{"crop_scale_min": 0.3, "arch": "pvt", "norm": "rmsnorm", "head_dim": 32, "expert_mlp_ratio": 0.5, "slots_per_expert": 2, "adamw_lr_other_params": 0.0024, "grad_clip": 1.0, "epochs": 20.0, "warmup_steps": 340, "adamw_weight_decay_other_params": 0.05}
Rows from block 7 of a small self-supervised image encoder, named by matrix and row number. Rows with one number within an expert belong to one neuron, the router's apart. Each number is 128 + 24 x the weight over its row's rms, rounded and kept within 0 to 255. All counts start at 0. Numbers have three digits each.
Before each expert's rows are labels from the 100 images, of 14848, where the router gives the expert most weight on average: "responds to" is what is common among them; "patch colour" is the nearest of a few named colours to the mean colour under the peak. Only what is clearly more common there than usual is listed. The data: telescope images of galaxies (Galaxy Zoo DECaLS). In brackets: how many of the 100.
# router: slot weights (model.blocks.7.mlp.router.weight, 32x192, trained with AdamW), inputs 0-191
# gate: expert gate (model.blocks.7.mlp.gate, 16x96x192), inputs 0-191
# up: expert up (model.blocks.7.mlp.up, 16x96x192), inputs 0-191
# down: expert down (model.blocks.7.mlp.down, 16x192x96, transposed), outputs 0-191

# expert 8
responds to: roundness: in between (63)
patch colour: brown (47); grey (41)
router.16:129133106147141106136138088101150145125113160120135117117142200085086140124137107145117140145168113129138124158099127170157165149129096137134125074109140072145061101138136084102133141131131136127110078102148163162112136092142110141117126138151143105137142124113109099131139132126113122165099162125114139103130129075083121151162114095098113176105151134124126163145143139109079086136097133112134122125141102077150139167119118108127134123089140119171089137105093131131130189146137134150152138153087120088155143128168144134115104123146149152148114098134112094106132151124128157110
router.17:131134105120098100076151075135140158133117145129151125120110160121132148152147134118117151154169114140168144139102127156128155112120144137139143090130132134148149120135109137110126111145116150155089086165141165166115173092150119138144169143140167143111177119089121119157155152083156111099122188152132123089147135108087118153169146114112100117117141155113162137108172127094118097147100093111125118133159163086131124145108111106120169124093104121138135144087122100125121138130134143139170142137143152115174097129162146174105142135116163164172092113118100080119100151149149151136
gate.0:129104144100139192162154158084104160136116123164100106116114118161096110114128132121134114144118139148103138096116136108165147172129170108116119074116162144125092138113111108119092073123127121150110139120148130175140117113126137160119103131138123126150152122090146112157131147135153191105121161138151130152098086105094129171117144102127153099074153126138100128092087120101096096140125099090112129103129169151115120139127128139080124130106118117127140125085105198103085142113088153153159136143155158121131116126120097128141112141131121163140125134102101131118120151106152072125
up.0:119117140115112188140112181108139151132129125154095079129092128141095110114146110123139105149141152140121131119117141118162149151152157117104124086119157133106093122127119084119103088137135109150117160125172149148161118123138114154124118095138116149145127113107104114155118136140129166095165127126157107135114067109085116172115155121110157130078164103171093154105127123112092091091151091082106114098113151150106113134115144146108106147099141125131141117095104183107108094112107162164140148166167145177114138117110122120114115160146127153149111147123099142102106172118146092094
down.0:131090112105121169087133181133171140125125179096131131122103129088158156131100111112132135106127138106104160144134060146130143070179131109112170101126126142122120146152149147167130138115126120112140080146122130138164118125119143118147175122117144119138156129137151100099154138133154128147105116133149140115119106126137120128121134110114105119128141183155139187177114145150139071104168105154152108143132144100118101154094112099162094083088139111147124138131083132162117157133115148114095115144128127079133136133136173117135097124135083150114131109151099176113170127153161143132
gate.1:140113155132129195123152105093119132108138151106152128120093099100113123120163108090154139134161103101106101085149101133112131103146132131139130108138145094157125149089152144111135125160116126094132061158120165158101152147126056135117133129140106046118116130155112099149076160111119126134119112107136139116118130167114144144168175130121134126105141168088125130134163122115114163110111127158128102129127169108099117091154114096116133097090132147114117134137124119150128131159129136121125141112111155078103127126165147151118106132165124160108100055150162111129122156146094127135
up.1:136121101150122050146088121154128098152124085123113151135160179164145110127059115148111147143099144144153153178111158110131124156117119115127105150137097144110158124139115114145130128074115124150109162151118111116136108120114200143149151116130152172150166133133129160109167090145119105113146142144153088132134124133135132132086081153150132153144129091167135121170129138149123131120148137107134159107126118130137142174102106130143151159169133133103150118132135134099132145100134106113114132102121106175167125114118118114158129090111128059123149175126104140097135089093140146120
down.1:167089141104111128123158121164116151140138101111102128128101122152170150143079088131136144165103134170088154169170155090123136107160162120130171112080136146087105179093137140116139132129108109125135151075097140157109070167106135139097150084137148103126130127140150136130086157101099087099119100130139111124104135138155129105119141093120113150182147140118087100114128148140156097140166094125130123160136144138118101090148156157146107111123128135139124125100118122160089098144096129160110126099094132173108122096114138122168127131092086130098122125127136123137133115108156134120
gate.2:113162131171132078131145116132164088168083106146086148137091145141136152132098127176125145153118103144130102143142102167168130097115151139093100131109131102111160109131137128124139134165106087152128113105090105139108106115127167121152085143140104125131156097116097150153170101145161127102127146172104113094148131080098136109101126126084186111134130117140094142127128142124074072159141116165154123153153125125107169132094159098105125124167138133140100155134098137146135132120155120121153141113121165124171103144152152114128112167109140152118114119108125136121147132080159123088
up.2:166096135123099168150177136107103113140174141103119128116103131113096092109162089109129164131116073150139145119132143121155116179161128123110108106130155145196142151101153142163139105118128154136137100138146159104117117133149086123143137101124099134121127159164159130132097140093121104147135091089127120163123150095103153115149108136164077172123145141139118122134153126091118159105129092107176102097119151111112106116146060153117139140138139124132115154129125143111120160160096152131120133131099148108084150111124149141151130074166140107158103138156145137139120135138100129192
down.2:084102142100120199100115083144158103106125139115115133119177096124103102127108169122140103150124074160102133165157137127154146085094117127114107131117109137117143148147153139135152139161111124124129121129128123126182124137099108158183161145158125155167120101142117130137125083110123132130145143113125124118146130132094117134115128161126124132116099133119160148137123100079109131137165158142120137126163132179099139114176132124121131138112117095083169128154126137101122181145136148083146137095092112090147114118146162178166092126097124099101147106171143131127161120095143075123
gate.3:123115145128156105119108203107115130099113150130193108107107147104109147145139102145152119122136133106130140093141159127117098071108133118162128132152117103151126090107132125121130090136174112094156138110120109130144128103091133141163142150133144152155136170158127120167107149106121076111132106134158133098119142109136124139125141118156122156174126116165136098174137120165145132146176153121123128117152091082113182156175153143168088116141129148134107136111145129138094163120116126097163147126142090122099124130123175095133123123144067090084124153123130134142144089160107098144
up.3:159122095125129138099161115141134106123148156129094144131116129107116147102145110159170142099156133114165128113115063121120143142102124133136129125177171150145148128113140121198112140163118084122154125120164160099136116100151120143150072130106127081134089166149122156188184136113147111115160128151136078132133161135099127087112103135126131147162121156089101132174115129153103112154101127154135121150099176121100078098095138128113157146150111105077097127101145118132133112125098125167106121116110115131123144116164121138074104128114172137110131125137145106119133122122106149114
down.3:160140134122105112162140211170099137138171108129136106113143139114149118103126126128167143140110129132120123128157154148128128154111139084120113123162167177129118135133164148120121113131125118081175142067159121119125124121175148098140137115152106125136156138130058103122114114106112147134081096051143134115134097110104107173125136105110111118132141137130110111147136139167156124111141086145104142136075145150125078122154134129155150135108118135154093102166148141168127146158106104161149135111135140142134129115119110122104126167129137113157118118117120159145174109104109164073
gate.4:072102111102146158148083078131148107160113099154106142113115127141088106175121126170100093145145112127091116094147128159123154127163104149141094170133113120150154129122143127108138126137110149140119130106149149104142114087164101102138110141111123100125137143148103115132121192114108144157159142095086111154147139063146151137154130114131127117129108159090133099107140126139146128149099141177110168090151163100142132100139156150174111108101083117149149097139091146153134154118136133105158146142138130097157141109132129154102107145138121113156152100140142120085126159173088095153
up.4:145142130167133102122132140128134186120148154099147109156115148117144136096128131104154141128147147166139144176095125095125119103116157139131146083108152127071076121141129134124143103090137099106095132123127105166089143144106177153139136105135143145126127120064105165124125086135170115105085143168172150120119096201125079141117115120129134127087158109146104147123111129135094160131126115103139083156138088166119151135120093109117152127109164167135129134102163134098101123118128091142128127095125103135117130142118112126164185088120138141105103141104088130134121107108143128104
down.4:094128162082114130115089170153111122114129066144128122077131094165104104135120122139099075133128080103091166107128129125126133144134133130164114083149113116131119156153150137126096091150105113143170141119137107173151149136100140114166102106134155129072174131116156126137146120106158106139128123090124131100149070112165108166113105119178143120151131159134112087109122131143117105140109126113143119125126148150119126098124144124155120149104105114110116127148123141130149127156118163122147125142146126159111136104128131157059139139172122157194112166142081146139114140152132122075

# expert 7
responds to: shape: featured or disk (72); spiral arms: yes (39)
patch colour: brown (32)
router.14:120088130112106122134098086108147146129123131131092183092132114129108132163123144101083096121151110125121081153169106166148142118138102201110155133107155092135123128133156151174148117152105129151126120136133169134152153123164108171105141130145138119105133132096107136151136175106182129175115127126134122095151112166119130177145144139115102128109108201135126128124117141120149173128111116149156121130156159115148123094129119109130090118123148169138121075098119120132127135117122133113128138152144105130116161122169163123102098151149182140141129097103176101116130187143116122154
router.15:129132098091093143123120105123170134144117101151129166118143125134123163160133129126063097125163119129104143144157156173145163128145105189101148124108150113118121130153157147128168124123118138126148114111156174138154183090145094124086158098162137127125128139112094098123143165145146126143122104101106152081176102124107104169178131132113115155104125173123136114114164161115085139103137121127169133103142138113148106123117120093125108121105123132160146081101116104153149133134131135106121149187135131145110159104114155120122142146137172148139103115127184106113134166176133120159
gate.0:113143108165117126085137135132100132110130115159116124122109164096155128119149105166169137148152132116130155134111150096102117144116156152139119093149098117134121116109131144101143106123125150139096120149068133127101154092119159067109110108091117136121146146121130130156166088100129117131108171115109103086155140080121127127128126120139125131112130093111141101144130122174085108097129115044095088109128133095120113159162132125147138148134104071130087136153093101095172125114161160171146119111122091132142148110100141150141170116106160128116155153121108120112130094105155188141
up.0:099139127132141101141153141132083145157081124135172116137139123090124174136147122147158162159169101121112126131111143114099113176150110085150133134099090113129093101121116128078107104130144158124157106151105168144141129137131142129168133097131124105112144088117153135094128145118117104126125160097112140124120114071078094120109146114156116112131175093064130100112149121110137162172118116068073143116116113163164087132135093130130154115132095123159140142129165083115123105152139115153158104105127093115131141131161137113130113114171168127164103134142131139127108096160130143134
down.0:116152117098140129158118118089128132120135151081134102154164133104137139109089106138137161157126143119127082133112192118108118151157150111141115161131067131147097127106148114119150157146129163160166105160111135144167122104147158088185103137124137129115091105118108091148133131125156153115110133176095130120182121097146144103136144149172116177152176093082160085129155120101123151141097120112177129120155139157165105103136105114102156141101105122136133143136174123139135092143139123129103093084164137151113108132112120110135125135162124141146123127139147116102089139150143156100
gate.1:116132104113143115135161148141112111087158102138113164132101158129149128136110185141143131130111122154125094135113136069121135128138094135120112159134119155155119154155123167126135132137149106124134133083114138160119098169115171179139178134116125126148127125110088095091139108150146107155090131154154137136139162166144143122070103117122120170150113084150106129114129129135094135151157121139103108138180112122094150107126130156168159147113104118173136139155127099119158138123134141106197090135121068120162135153184133121121105104150134083151117095120093160129122129118171112107
up.1:132103118093129136129134125149105166168096157175119112157133112082133102165058121158111119150134104115117162106112126139126139191133169075123095112122098167130148144124144138089117116155112110128148127113121128135124133103135123158134134120163163131137156128103128141140111166128112141134126173096130139154150134104122121154152134112142153096120194128126112131135099075132121074132126098102069151112113126189141098149103125179199075119158144120112136139132111130121092167152104134135159145177128124105150149139130115119132126120147124117177103127126151132154128112121143119140
down.1:123127128139131093093124147144151105135135135112101144147131161112122104135104147162133119140114107141118141127113140082107133133133103139156140092137102170141134116144194148165142086141099122110134142154091121131100119134178133148143115138148169096125083103080131169107108148142183105105131116138118156125129121140167122155132109166131114184129138148119118101129100116100135086107089127093067133139094133142110121116147153159119130079161156143110107116122182145080117149153121135125147096141157111155138089139120113130109177061182140139160135132135116144142133127119109184104
gate.2:115153134098138145153113145141119092082079092104153139112131128135157155181116093169142137160159058143097099128116114108121135139143123097121123129128157126119082177127090108130119134161119154125137108148122161138091118117087129107082125134163119110121150104134137097128110090108117145151148177116106162126104123128108157138104125137152085124108077137108132099123114136126129181177124129101136121141123182161152135123175081135166130143129149127149128112153110162157111166157087113097115144102151164138099103095116124123151124129117166126113110141137115107114136069097129101122
up.2:137149137119113123156146104124144142089122138133151179147165145188143129100111151131110154123135086145107123099152120117105174123124125129165151134163152114123137161177129106130134114097137157112123134131100153179113121154114077118101112164112134143182115104124147095112167131168110169169098132143116132075149096100149129149124133120102116115101103125156120126114113131144139137132119159149140125139146082138105132131119131116113142118113117145101147126085085172146114168113096109061118122121116138165123115088125106143092186150108153131163132130127179068140159111109137108092
down.2:129115111108124128134107125142133097128105126145138140155141116164117127091139119150118122133109079169122145124127114079124114130154154137119113093102170148140125195121161170133140076126147104150140107094109099114095106124122129126116100107082156175163133134157116120085102117070141141116136107090113076121137122092152128123112180128145135097112116117152130148150113115098131115098134158103075103162127106119084100156140168164123091135180096088092140136135116118131120102144156154107127143120122129143172162096145136177137102142121122088143101086114137142170137131126161126153
gate.3:106112140142111135098126096115140174126116142146151140105147101169185122146115143106087124146134172148127130119138165145167120111125171102132117128106138113122121097106143131104127147151152149101122166166119099094163125144113138153122132152123132197141110156140180101099164128125120146128111110128129122111097189099113159119099125160112142149151145118175195123132136137101121080099150111175098126160166095131124159093110134120116112136108116151140078145128124123096161136102092157129116146135084151100167147151117131109165094133119108150133130134131132097095105111084130171111
up.3:149154118108133121154142148140130096128128115120103123142118134093087137108150137156162156103126079107123137136130088120091139157128072149110139126148130119126126173154121136149127111111107113144138094093126159153091129120149109102114145099144123056105151099112084160139106120134115117134168143139131139148156075164154115134148146097136105107100106129085060137120110124155143183155095152090156130097083158127139100156142124141139148122149129091101183118132138126156108125161156113126137121122166097145092104113150125152093170124127161107130146136134125165185144151144126090143
down.3:110135131086076131141095119148125138102115123154127159090105084184095171131106118117147084101132085097122117108165146098130144126145095157108134130114114111138147145142125153114127124111105133148145116121101134152129162096116129123112154118143097112138156091096105164104131132114148127170135152159113112134150056149117124136145111130144112148087132173149090091113097169103102161117115158126127149143151112095129142126116084153147166139135116141104166106155160092127132140124184102111142195138108099153125135083116125119165132086152139107154106149122149150131150178129141131111
gate.4:109130150124094149086102127109111106102126108116180118134118128140109109136109140159105164144122128137139129141096108108116128137088151082178109178188120095049159125122198126105128165143156131112107135130094122139114133075156147172124144160118117112141092125135148145100143116170097140118117118132131174159134126130137116135147127144110129118086115104105108094150126129125114122153141155120145157127106129111125152120120132131160140118133141136134144146169146112115127154126097106126129094082081147119143079185117169098116131117116104111109176126081117167136128102097176148141
up.4:077159127132174157109112087140136149127096121112151137154128126142096118107157124084120128159128110146114123140129166149156119089177101168097130091101186117182103149140083110092156106147145133126147089136168100100148112123119103120131158119152122159130160116170135122114111123083140094143144145082114106110114118133123148128173129151120112108076118150146124134119175172095149167115137148119158133131126171135107132133164088120117135141105116159137126136079127141146126129115108138067135184106125148101122136110127163155160090116145145113092120111125147135107098136158118122145
down.4:164136104144129097134129125130136185152123091110128131109064156165126109140091114056149120159123156110088119088143148102122112148128163116141117103128102130127152158107089113129134160147131131100116111106144123144136124132106093094119143092120127122110163126120125124155155171078105103141115153132099108176095133118129138103127098135140152128145153129126112118103177173145152079141099110142164108145121176082142113110110156113173146148140078126122123118125148131157119054114142186144120129133146140129099118138090113120135123162110107138151129127100110114072157147116115125111

# expert 0
responds to: roundness: cigar-shaped (25)
patch colour: grey (31)
router.0:139107131145127103130097093112163109132107132152095144075121092151075134157166122129120070108166096130117085136184130159177149104120149132147135154115111112125132126127130094123139126123136159140105164141121135119129130153136113181173120154152159102138129129090135096122169133128120146156148129168091149149171106075105140155164146137098105130166125166143139115147112130130142152157142130157118129120162138103107146085104118116151103138125150171122118105136096147107162125109139146130178161142166132143102132118168155123132117116135189144139155128133158093087177155121138149127
router.1:135104121133126136137091104132175109136135131163094174116101125181080155152151130139135066114173083128101072134195140167143130119134139125139117155123148109150155131121121096112142155130145161121140146112134126112149122141152117134169136167124142120148130139114123127095160157091115107156150136158087137132142147108086160143134152144089116148147158152142129126139116154134163110150134101191123159131167131113130138085098132109165118135137113172126150075119083134131139096115120144162159171130135135142105130130153125114095116120153181152153178091123119109096145154136124133117
gate.0:131172132139158138103163157157126085148114163157174114118129083144129174113142146134122143134096124130134093140186101148125150103099135111125114144067099114162114120127128153114145117089090137163136111126146118144094147099160145113113138122143123103170117094114135119131130167141099101117064136143130165099116118089137150139173162145114120136113112126107096137113151176127107165143111131134096131155139090128110117152123172099134103125090131139108116190148164095123130135176101157166193123111103155111134149133133104116142154133129101140087148170124124130149117150111119146122
up.0:156090098079118127106126139110125135109128142107120128147140181103131084145092120122156101148171134117136116089078131130093118173130096120135124132179141131066164132111105131146099143151108100098130137127109139093175143126103073128129124104064135146111126183144101120117100137104156152128180145119128110139112153146108134142090094128157137139138135128127149096128116070135090098144163137091145139097104158134110132156149109081141147128143130134103155102133119146139127131118102103106077138149113093152089136103147156119118123110130099123149098101108126130138094103119148096084
down.0:124146141099104141147126125121119101100151122125146133100159100084132101160122155150155133097109138121176128116090119128124159132137073139106127112123116101131118136128195146143147124130120156139148113131138168135095169113142143149150146135120105159118132102139144075125140121108179095133133136128161077109133114113125098162142116153136105103095120104097160146129157160152168133116117118082157104133081106111092150102138144108127131094087144141096145131141121087121121100126095133162107105078133178139046131121083138120135165116133146112151131127102098088157109085130100147100
gate.1:140140075098140153096140181127137122099125132149101103127131134098142196116154126095113113153145145113102062111150135155084116150153105147094139159131122104136114124100159126147094086132103122116114111099147155115137165130124092096127182103107144150121106123132149120163123181132109113125097173115120179117116132133106127127154116126127108152129117142127145093132164093136146104114142118119090128107088171131149087173170151130141169127060122091154100108119093090157135125103148114123115123121134113136141103113133124096143102106145102099118095099141099147141145110164135098136
up.1:119119092143146152113141157127130120074112120162124103130100136099134184118126121108131149154149133135135071104148130135098114106151131147103128166118102078145094095123167140148085082140131138124122092099119165133138166133138117107142169136106140148102138112146179102176133168133101125126098139117106157109123136125110129134165097128100106162135109159126165120129124099143166108112139137120091144138115188112161096168143146161122149119067141092182098091139107107156125112098117116131123115114154098144143086121126133109120095092142109121121107103146113156125187114155134133161
down.1:100151154135144123127138135099143138130106122118102139148122116146102122140102127164165155145112125095151094120152128129136153129139138120101170158120111114122137144099126149104181093124176120115161105107160143096107104163150072100128139161150116137145144080112132122119106138098131145181138114107125116120177104126115124114132135149113149138062142137147148091140096117118104173121124093166140136082125142163072103118094110093109166139136100137116162104122162132144118114154122136111170169144169146091138122118148115165129143163096116127110187111161144102150093134094126150074
gate.2:141132155176097131169150162113177114105100125122118111149087120154059128160131134198131102158124126107093125150163138110176117144120160124110120151116122148160150095146139092122126127141150155130119147128136114123155091128150081120162125189149152141100122120144121125147105157155124112146194070107138139123116150114107122120135190139117126124086127137147135143136110158087130090136150066145096140077122150122137135089111099170122132142121132134124114109143101134114123139128104172151133137120145165161123118135151129118095097118141143133149168107149136093132140159102128149116
up.2:132127136145081134161150130123201112114098154112096139172121161143065118144098118177118125146122132113092112158159120113173141106133151135132119163136123143167163115146153103140117131132150113105093145138126120153152082154118062106140130152138173126138122123118116132156096163178131103144151091091149134103139148100105146127153180129085140124075129170148151123136135135102135105131130073145126143083129158132136144129117103172127144133105148125123124117121076156127144161153131161141137137101149175138147148138164149136105104108128107136133157110155149090158141151114129126153
down.2:121115133108082093116083097112163068169120108115131120125152070115124132144134132133113117089118133174124092131118144161117100128099104128127111141098112118082112139152148146146159095140132113173127144122137101097141124143144168148107126157161112097147102085158107124139152109113110134132139085103110169135156154171102133130100141172116130102170117095108132158107180123135138179146107144093136130144140087139189120153143158136105115067137123149099127175114126134115127121097171099136145121115144113143129144130070149094115118136112156131151145143118147139144135111161085128109
gate.3:118172144136126139126153148142164114118147094149123097127143139095086143120135152114141127113140128151149135100126126179117120154078096129156129114131154110174167117144123113148143099140146125171160120098130163151160118181180114081101121124131087105124128102147076135171115126124141087092175108115126127099153143160117100131103110167117134096163108142118121133089183116123128103108156100143173103127138138080117132130118152084072173108145152080142107127139141109140129158146156136126083108150109153144145121129110111141109104141141154160155104098124144117132133119173106130107
up.3:135149155115125126129148143142151113129147098152101096125142157108080151124105146099126126135122127149156152102114085181128125129072085133160143112142124106159180119143128109144141102125123110160143122112140137145180133188157126094128118137114093095131133105140074135165099132110130079089173090112129130122146149183123105127090111173118142105152122153124115150092174090113138106131143112128160110120142144083126135146113156108056161088136160087140120111133150115129133154148153131123086102148094144139146130133116120138096101140144143153141103110131115117133128141190108110122
down.3:110129129105161147120145154153137116133158104129057124127145173120102098112137092181131171139119150108124086095144104173129156156142143098124153130155130106111154123081097138141087131146054109093158160125142124102136104139141119111158083105097125141123081146120140158113107136156106129114131145160114126111136137129179163124117114139186124159119118091079139110099133077143147088122089165150150109118097144137133118124125153144133141133113193118114111163147125155135113120151105123094109119104129101131086099118107103134160129134143104133129116129134149130137102159114175137143
gate.4:127119137107152181130137091091141172119103111163128146097121119091094123147151130107122095110126133158132117107112151126140110098119134110114156123103153113140073160113128124140141111141133114169113128105121179157127137100113142154094128145102106064111119125116118097076106168047148123146149087128152130112140113111096104113107143147134094076108155172118107146127128117098101141114115101094091090141160158118145139114088104150117128113103115118118114130112150123124095120092088129094132126138138127094117176096163143121164118138162175125146102173114158138107117142165129114148
up.4:131154126161130078126128153153125096137150135107152106157149130146178140113122132152146154132141130092120130135145103128080143142127128148117114132157091136130180122150124144109098139147109134099130137136126079095124128150152123097152142137167127176128124136137132174160147079209117141087085164119122124112113129155142129125140120117135167161160082114147150129141118143145168130155154156179136144130081100147109113159168135083123116135162123132146142122134112132140133141145152137151110114116106142147143063161072114130110154142095081125121149082135115138137155106077126169105
down.4:117133122129092124111153157133135107173147112099112146187095175089165124109105131126124111121116156123098127148109145098106103116180126111130147093112186142152113170142126171116100144113142133112159130136144094118087122116088117113119139141105095106137130135109137154154116172099150171163093141140122145136111118118106141122111155121151164109114137109124121074109128103165126168130063121115098116126114143184161157095169137134105115105141111162137137137121120142149132086152136119138130109093114072159109142129153135119161150137121139129119110146084152168136087149172140147085

# expert 10
responds to: roundness: in between (73)
patch colour: grey (94)
router.20:145088137096161102141085093118160158123113179150093118127122144152088146150146141138130083092189091128116091131129110162133145136132119129120164110112150099139128098121104100130113144137139128148115138124123145154138132162132117160153117146135172088149115130090125119087133169116100135153147145155124135111137154116100154161136137130103131178174145158141160135149109108140117133136109125155148159149150132083168138141075123118142116143132181142138107103122098157126097130108144125121126144136103103134143156128158151110102081085116181171094159112134122087084169159100127097108
router.21:147106125124129124131123091148161175122132139116085167108100137171081136177129125109112111126153083160125100131146128159124133121126147146169151138115132129133146114133081131141109152152129157150090104174134135140139162156101114155172154148139166139116137125095122108133116152111157125165124136179124144113145147119094160131134155145091125133143143163090155125122137091126124101182102100163140150171169168121129146122095105113157120133144121157093098085095106138134142086130144185128157130122129122102143147161172142123108135112122173161143146104094127096089155140114167109151
gate.0:112136176108103118157048115123157069173116089110146110145110156139141130157132094162126094170161137098166125136139114171091140142178107130123125135195091118148165107109159154121110136104140145125069141166146143122154117112145139108121124134147127103104138122117076094164163144127159115111116102093118131118129121159145149117147133143100179132087099157121146104133150111148122144101142147128116132129151126094128116103120144123156128125168098094142154081133114138129118137123146107119135163145130129126124130113163144126159069121115113145131153106101156154100118180129137101121
up.0:128137132150133134111198188131105140075101154160111128093108127119065114110121119156142133096100087151120143131177156131147106162100127135117121086070168129133084093140132128114135132121144106127129115100103119137150120131134115116131149140122114140096141103178152152136063116151126106142165125168156109084072131099081119131123166110133077101124168117118104115127124120096103124107137101158112138094096150128120113093137108098104114122135162147119095146105116099155137135123174160130154115125150155121134129158114107142130136110121179140073107147128121134139127117136111121119
down.0:082150135115085147102072113137122070172104096118136151149144106157163133144116081136138158154131178158132142159114146149121165099121106131177157137140093126089165126136117110151081132126135143166117115139140151093124119075141147134119116110139053160121139115091122112143149129139118084122177113125111146111157125113092113113128107153099156142119091120103128165117150117141130103143157174118145147185157102138104119173124130151094137151089118120118126162150102117152120114110122123135076128135091131154110096147112124104151157157111151112127127128135125128148110140161114141158
gate.1:066145160116130129124140149110121151115131141129121119115103092111134126144095146130109120130093137106137171108116113057123109178117075138139156108190114144170154129130114088112138109131148113151167153125141156129149117122127128144107143127151156134082145130159159142121147107142156141118081103108147106142098112163152139180165143113152127117154151117132101139126165163133124140158122152139130158120079142177145087079115128134109128114090135120133166134099185113114153162159148126126119117124092109114119135137180146162163145155135092103147113181129128164125092102110129111112
up.1:081095119124131132097178126104130122111098160130143123130136124142135139149163106162142137152115123130100127088127080147138113148138085093151096116143162130159148118120134139101160121172132137113111103158159108132128110161145115096093111129145147114113135172183091106164111109120115093152156124103143131115121177145126179155126119111162149133133130085117145168129162120141139129123095123137137159073113157170133120126158104114117132115125090128134126166139100120127081159146134160152147145116075133104141151164142159146086096069150117131096156113117130122163092150111097081106
down.1:126093137098102142133171129101138132123127102098124113076129099111127124121052116110147114101135082121108122125152102113113153163142104147137117132147132140119101148125114161144136123116099125158158110112124156160120150132125139107090134098120134067116177163118089137131148162118147114098168156111137116158172107147143123155124138132131112160177131131100106115114094166139166127115107128119150120102148127128103135107141083152118132081133073160129112121117137170160111125166142109143105149119068144171070140143082163143146146111192099147143156147100143127136135152112110115125
gate.2:114101109123135099129105105146168121110175125078119161091131135117154114110158117090107105156126094163088127157123127117125126081126093160129137146158114113144138120138136102129170144115111161120130127137133103167162119128122087113164128145118132144136064144137131160111143140152144075121101110111121155118141119171156124132104115134133157158140110140150159098164163152135135203083091128118119176130138141113143112125157140126099173126066100140100138053113105108099131128138137128154154155111122113151132110133153147134109110059137131115105155108126129111117126136161106128093
up.2:132103132141144087124115128119171125088173124075127172093137141131137125104158125099115117144108103167105126171132158105118140079108091181129135136135106124150129102142149106126156147130100160124131135128135103165158130126135109115156128159123127134134052142153126152137131150128158066135135076120135137093136119165123104117122114137137120165149112134143159114162163165134140193080106108125133152136131128120121112128154143106084176130082105148086135086117115104093113108126128141123154144095115131171113123143145137124111132068147151125093168097141120117115123155157095147101
down.2:140154145106125127194132129164117105145148136142130117162127102120113146115143117109145127129154137124135100104115132074114140135138166090110129126107151140185123120129089164133106121114099151123128120097131171109104113091110104132153104120145126143179153062146123169133096088089075173133136136124128123129140120108109164090126165095091153160099101120149122150112086131112159148159121117091162100122156167177161128154124111131125096135118142092151122132110109128132119076149154098126134134146118118145135117112182109094142134153081112132099132138143099149109134162111122085083
gate.3:119070176146099124198130152110165172074179126129111144096117087178133117131112136111127103145118120127086115150186162141137142099152152141094125119083161134118107102125131134148136157118122154089159135144128108148156115167123102131109144132190140181113138106128147151112107143133135167139151126137152147071146120169084120138130154136105125169134136154173121118111105148122155165104157119127143086102150122130130140122143109108144105116128139138089111095130132142132130096090146152090151128107171109159111126134117129118130125124130134120128169136132168116121177148098140112137
up.3:126076174143101099198141147109170183096179131121129131109111112167150108126109153113102118142107119148086135147170166133125141091145148141101137111091141135130107104141131143144133150116117168084152133150141121157159121163115113134115147124186155185129149101135158143114126144142143172122132124116135148073133113161064108130129146118070128178130129162172136105101096164105156166095156126117137096106135125124150143118143115117134092118111150142104111090127111152133132120094152161093148136103157124155133104143109115125120119146121116124144150130126155101117158135112134115139
down.3:131180131163116118119125158159112067149130096115159120145137108088146144133146123109130131148130117094134136112131164143091098114123121136112115126145098153131115124107101127132117147146068119150163116098135203119100130075123141134145128116153088109124178122146108093138129105123156131147074150100124085150138156116115094127130160113171134141084141105103138172157163129144138129104149114091141122133117162161089092114156099113107131136083129063161134112181124095140138155123093124135113134158133110148142139112149119165145096153143118134088106123167115149107139123142115152164
gate.4:112154111173100149145101129148119119109091155151127119120089139107100139107119150087138126149093123134117132164173136190128132140166141149144130117134115133156119121141084130134075091113130132137114144158112132130155115172157108143092141110099118147149128093104139095144118105123120151129169132118094116109135151099114151147102144107188138174146110160116100118104157193137135084136165117140136104079113110091099132148145104135119119138121126110088126132108124131176135108130140156118134157141157173123163097157087098155162137094136114132081140133116110167117167096115167149094
up.4:164137127179110133156108161157122088122128102151118109098080144093127144124133135096133139159110147168164151135181113159128111132162090137126168127157138104158137149138122158146113086155147130160089138133116150126128106174134119118131147146154139124144133137078164137159112127123153162112175144120087118125102136135137139135114140116162176182135099156165144128095144153127162108129123110110146139101137106092072150124144144114089125111117129111149167124102150140153140092145167134120162179154147110128151145168129109139142137112160130140090146141100141108090139147139183177144
down.4:120121136105109131082139136101110132163129124133104128146122111097131098115123134103098168117155099140152127136142165143106103113117075139128148111165122135130145103115152140162138134111134100098118076162070154115169141088090153147130165139170104094088122112145109116156180128100153099122129115113069116144094129148109112108165124099118130120138158084158137134110136102101125095158118150137133093141092134117144104165095141125085169143113117138109116107158195147101095124125120120120142146062103095133125092134136139136127118153189106106119131157120170117128119155155124117122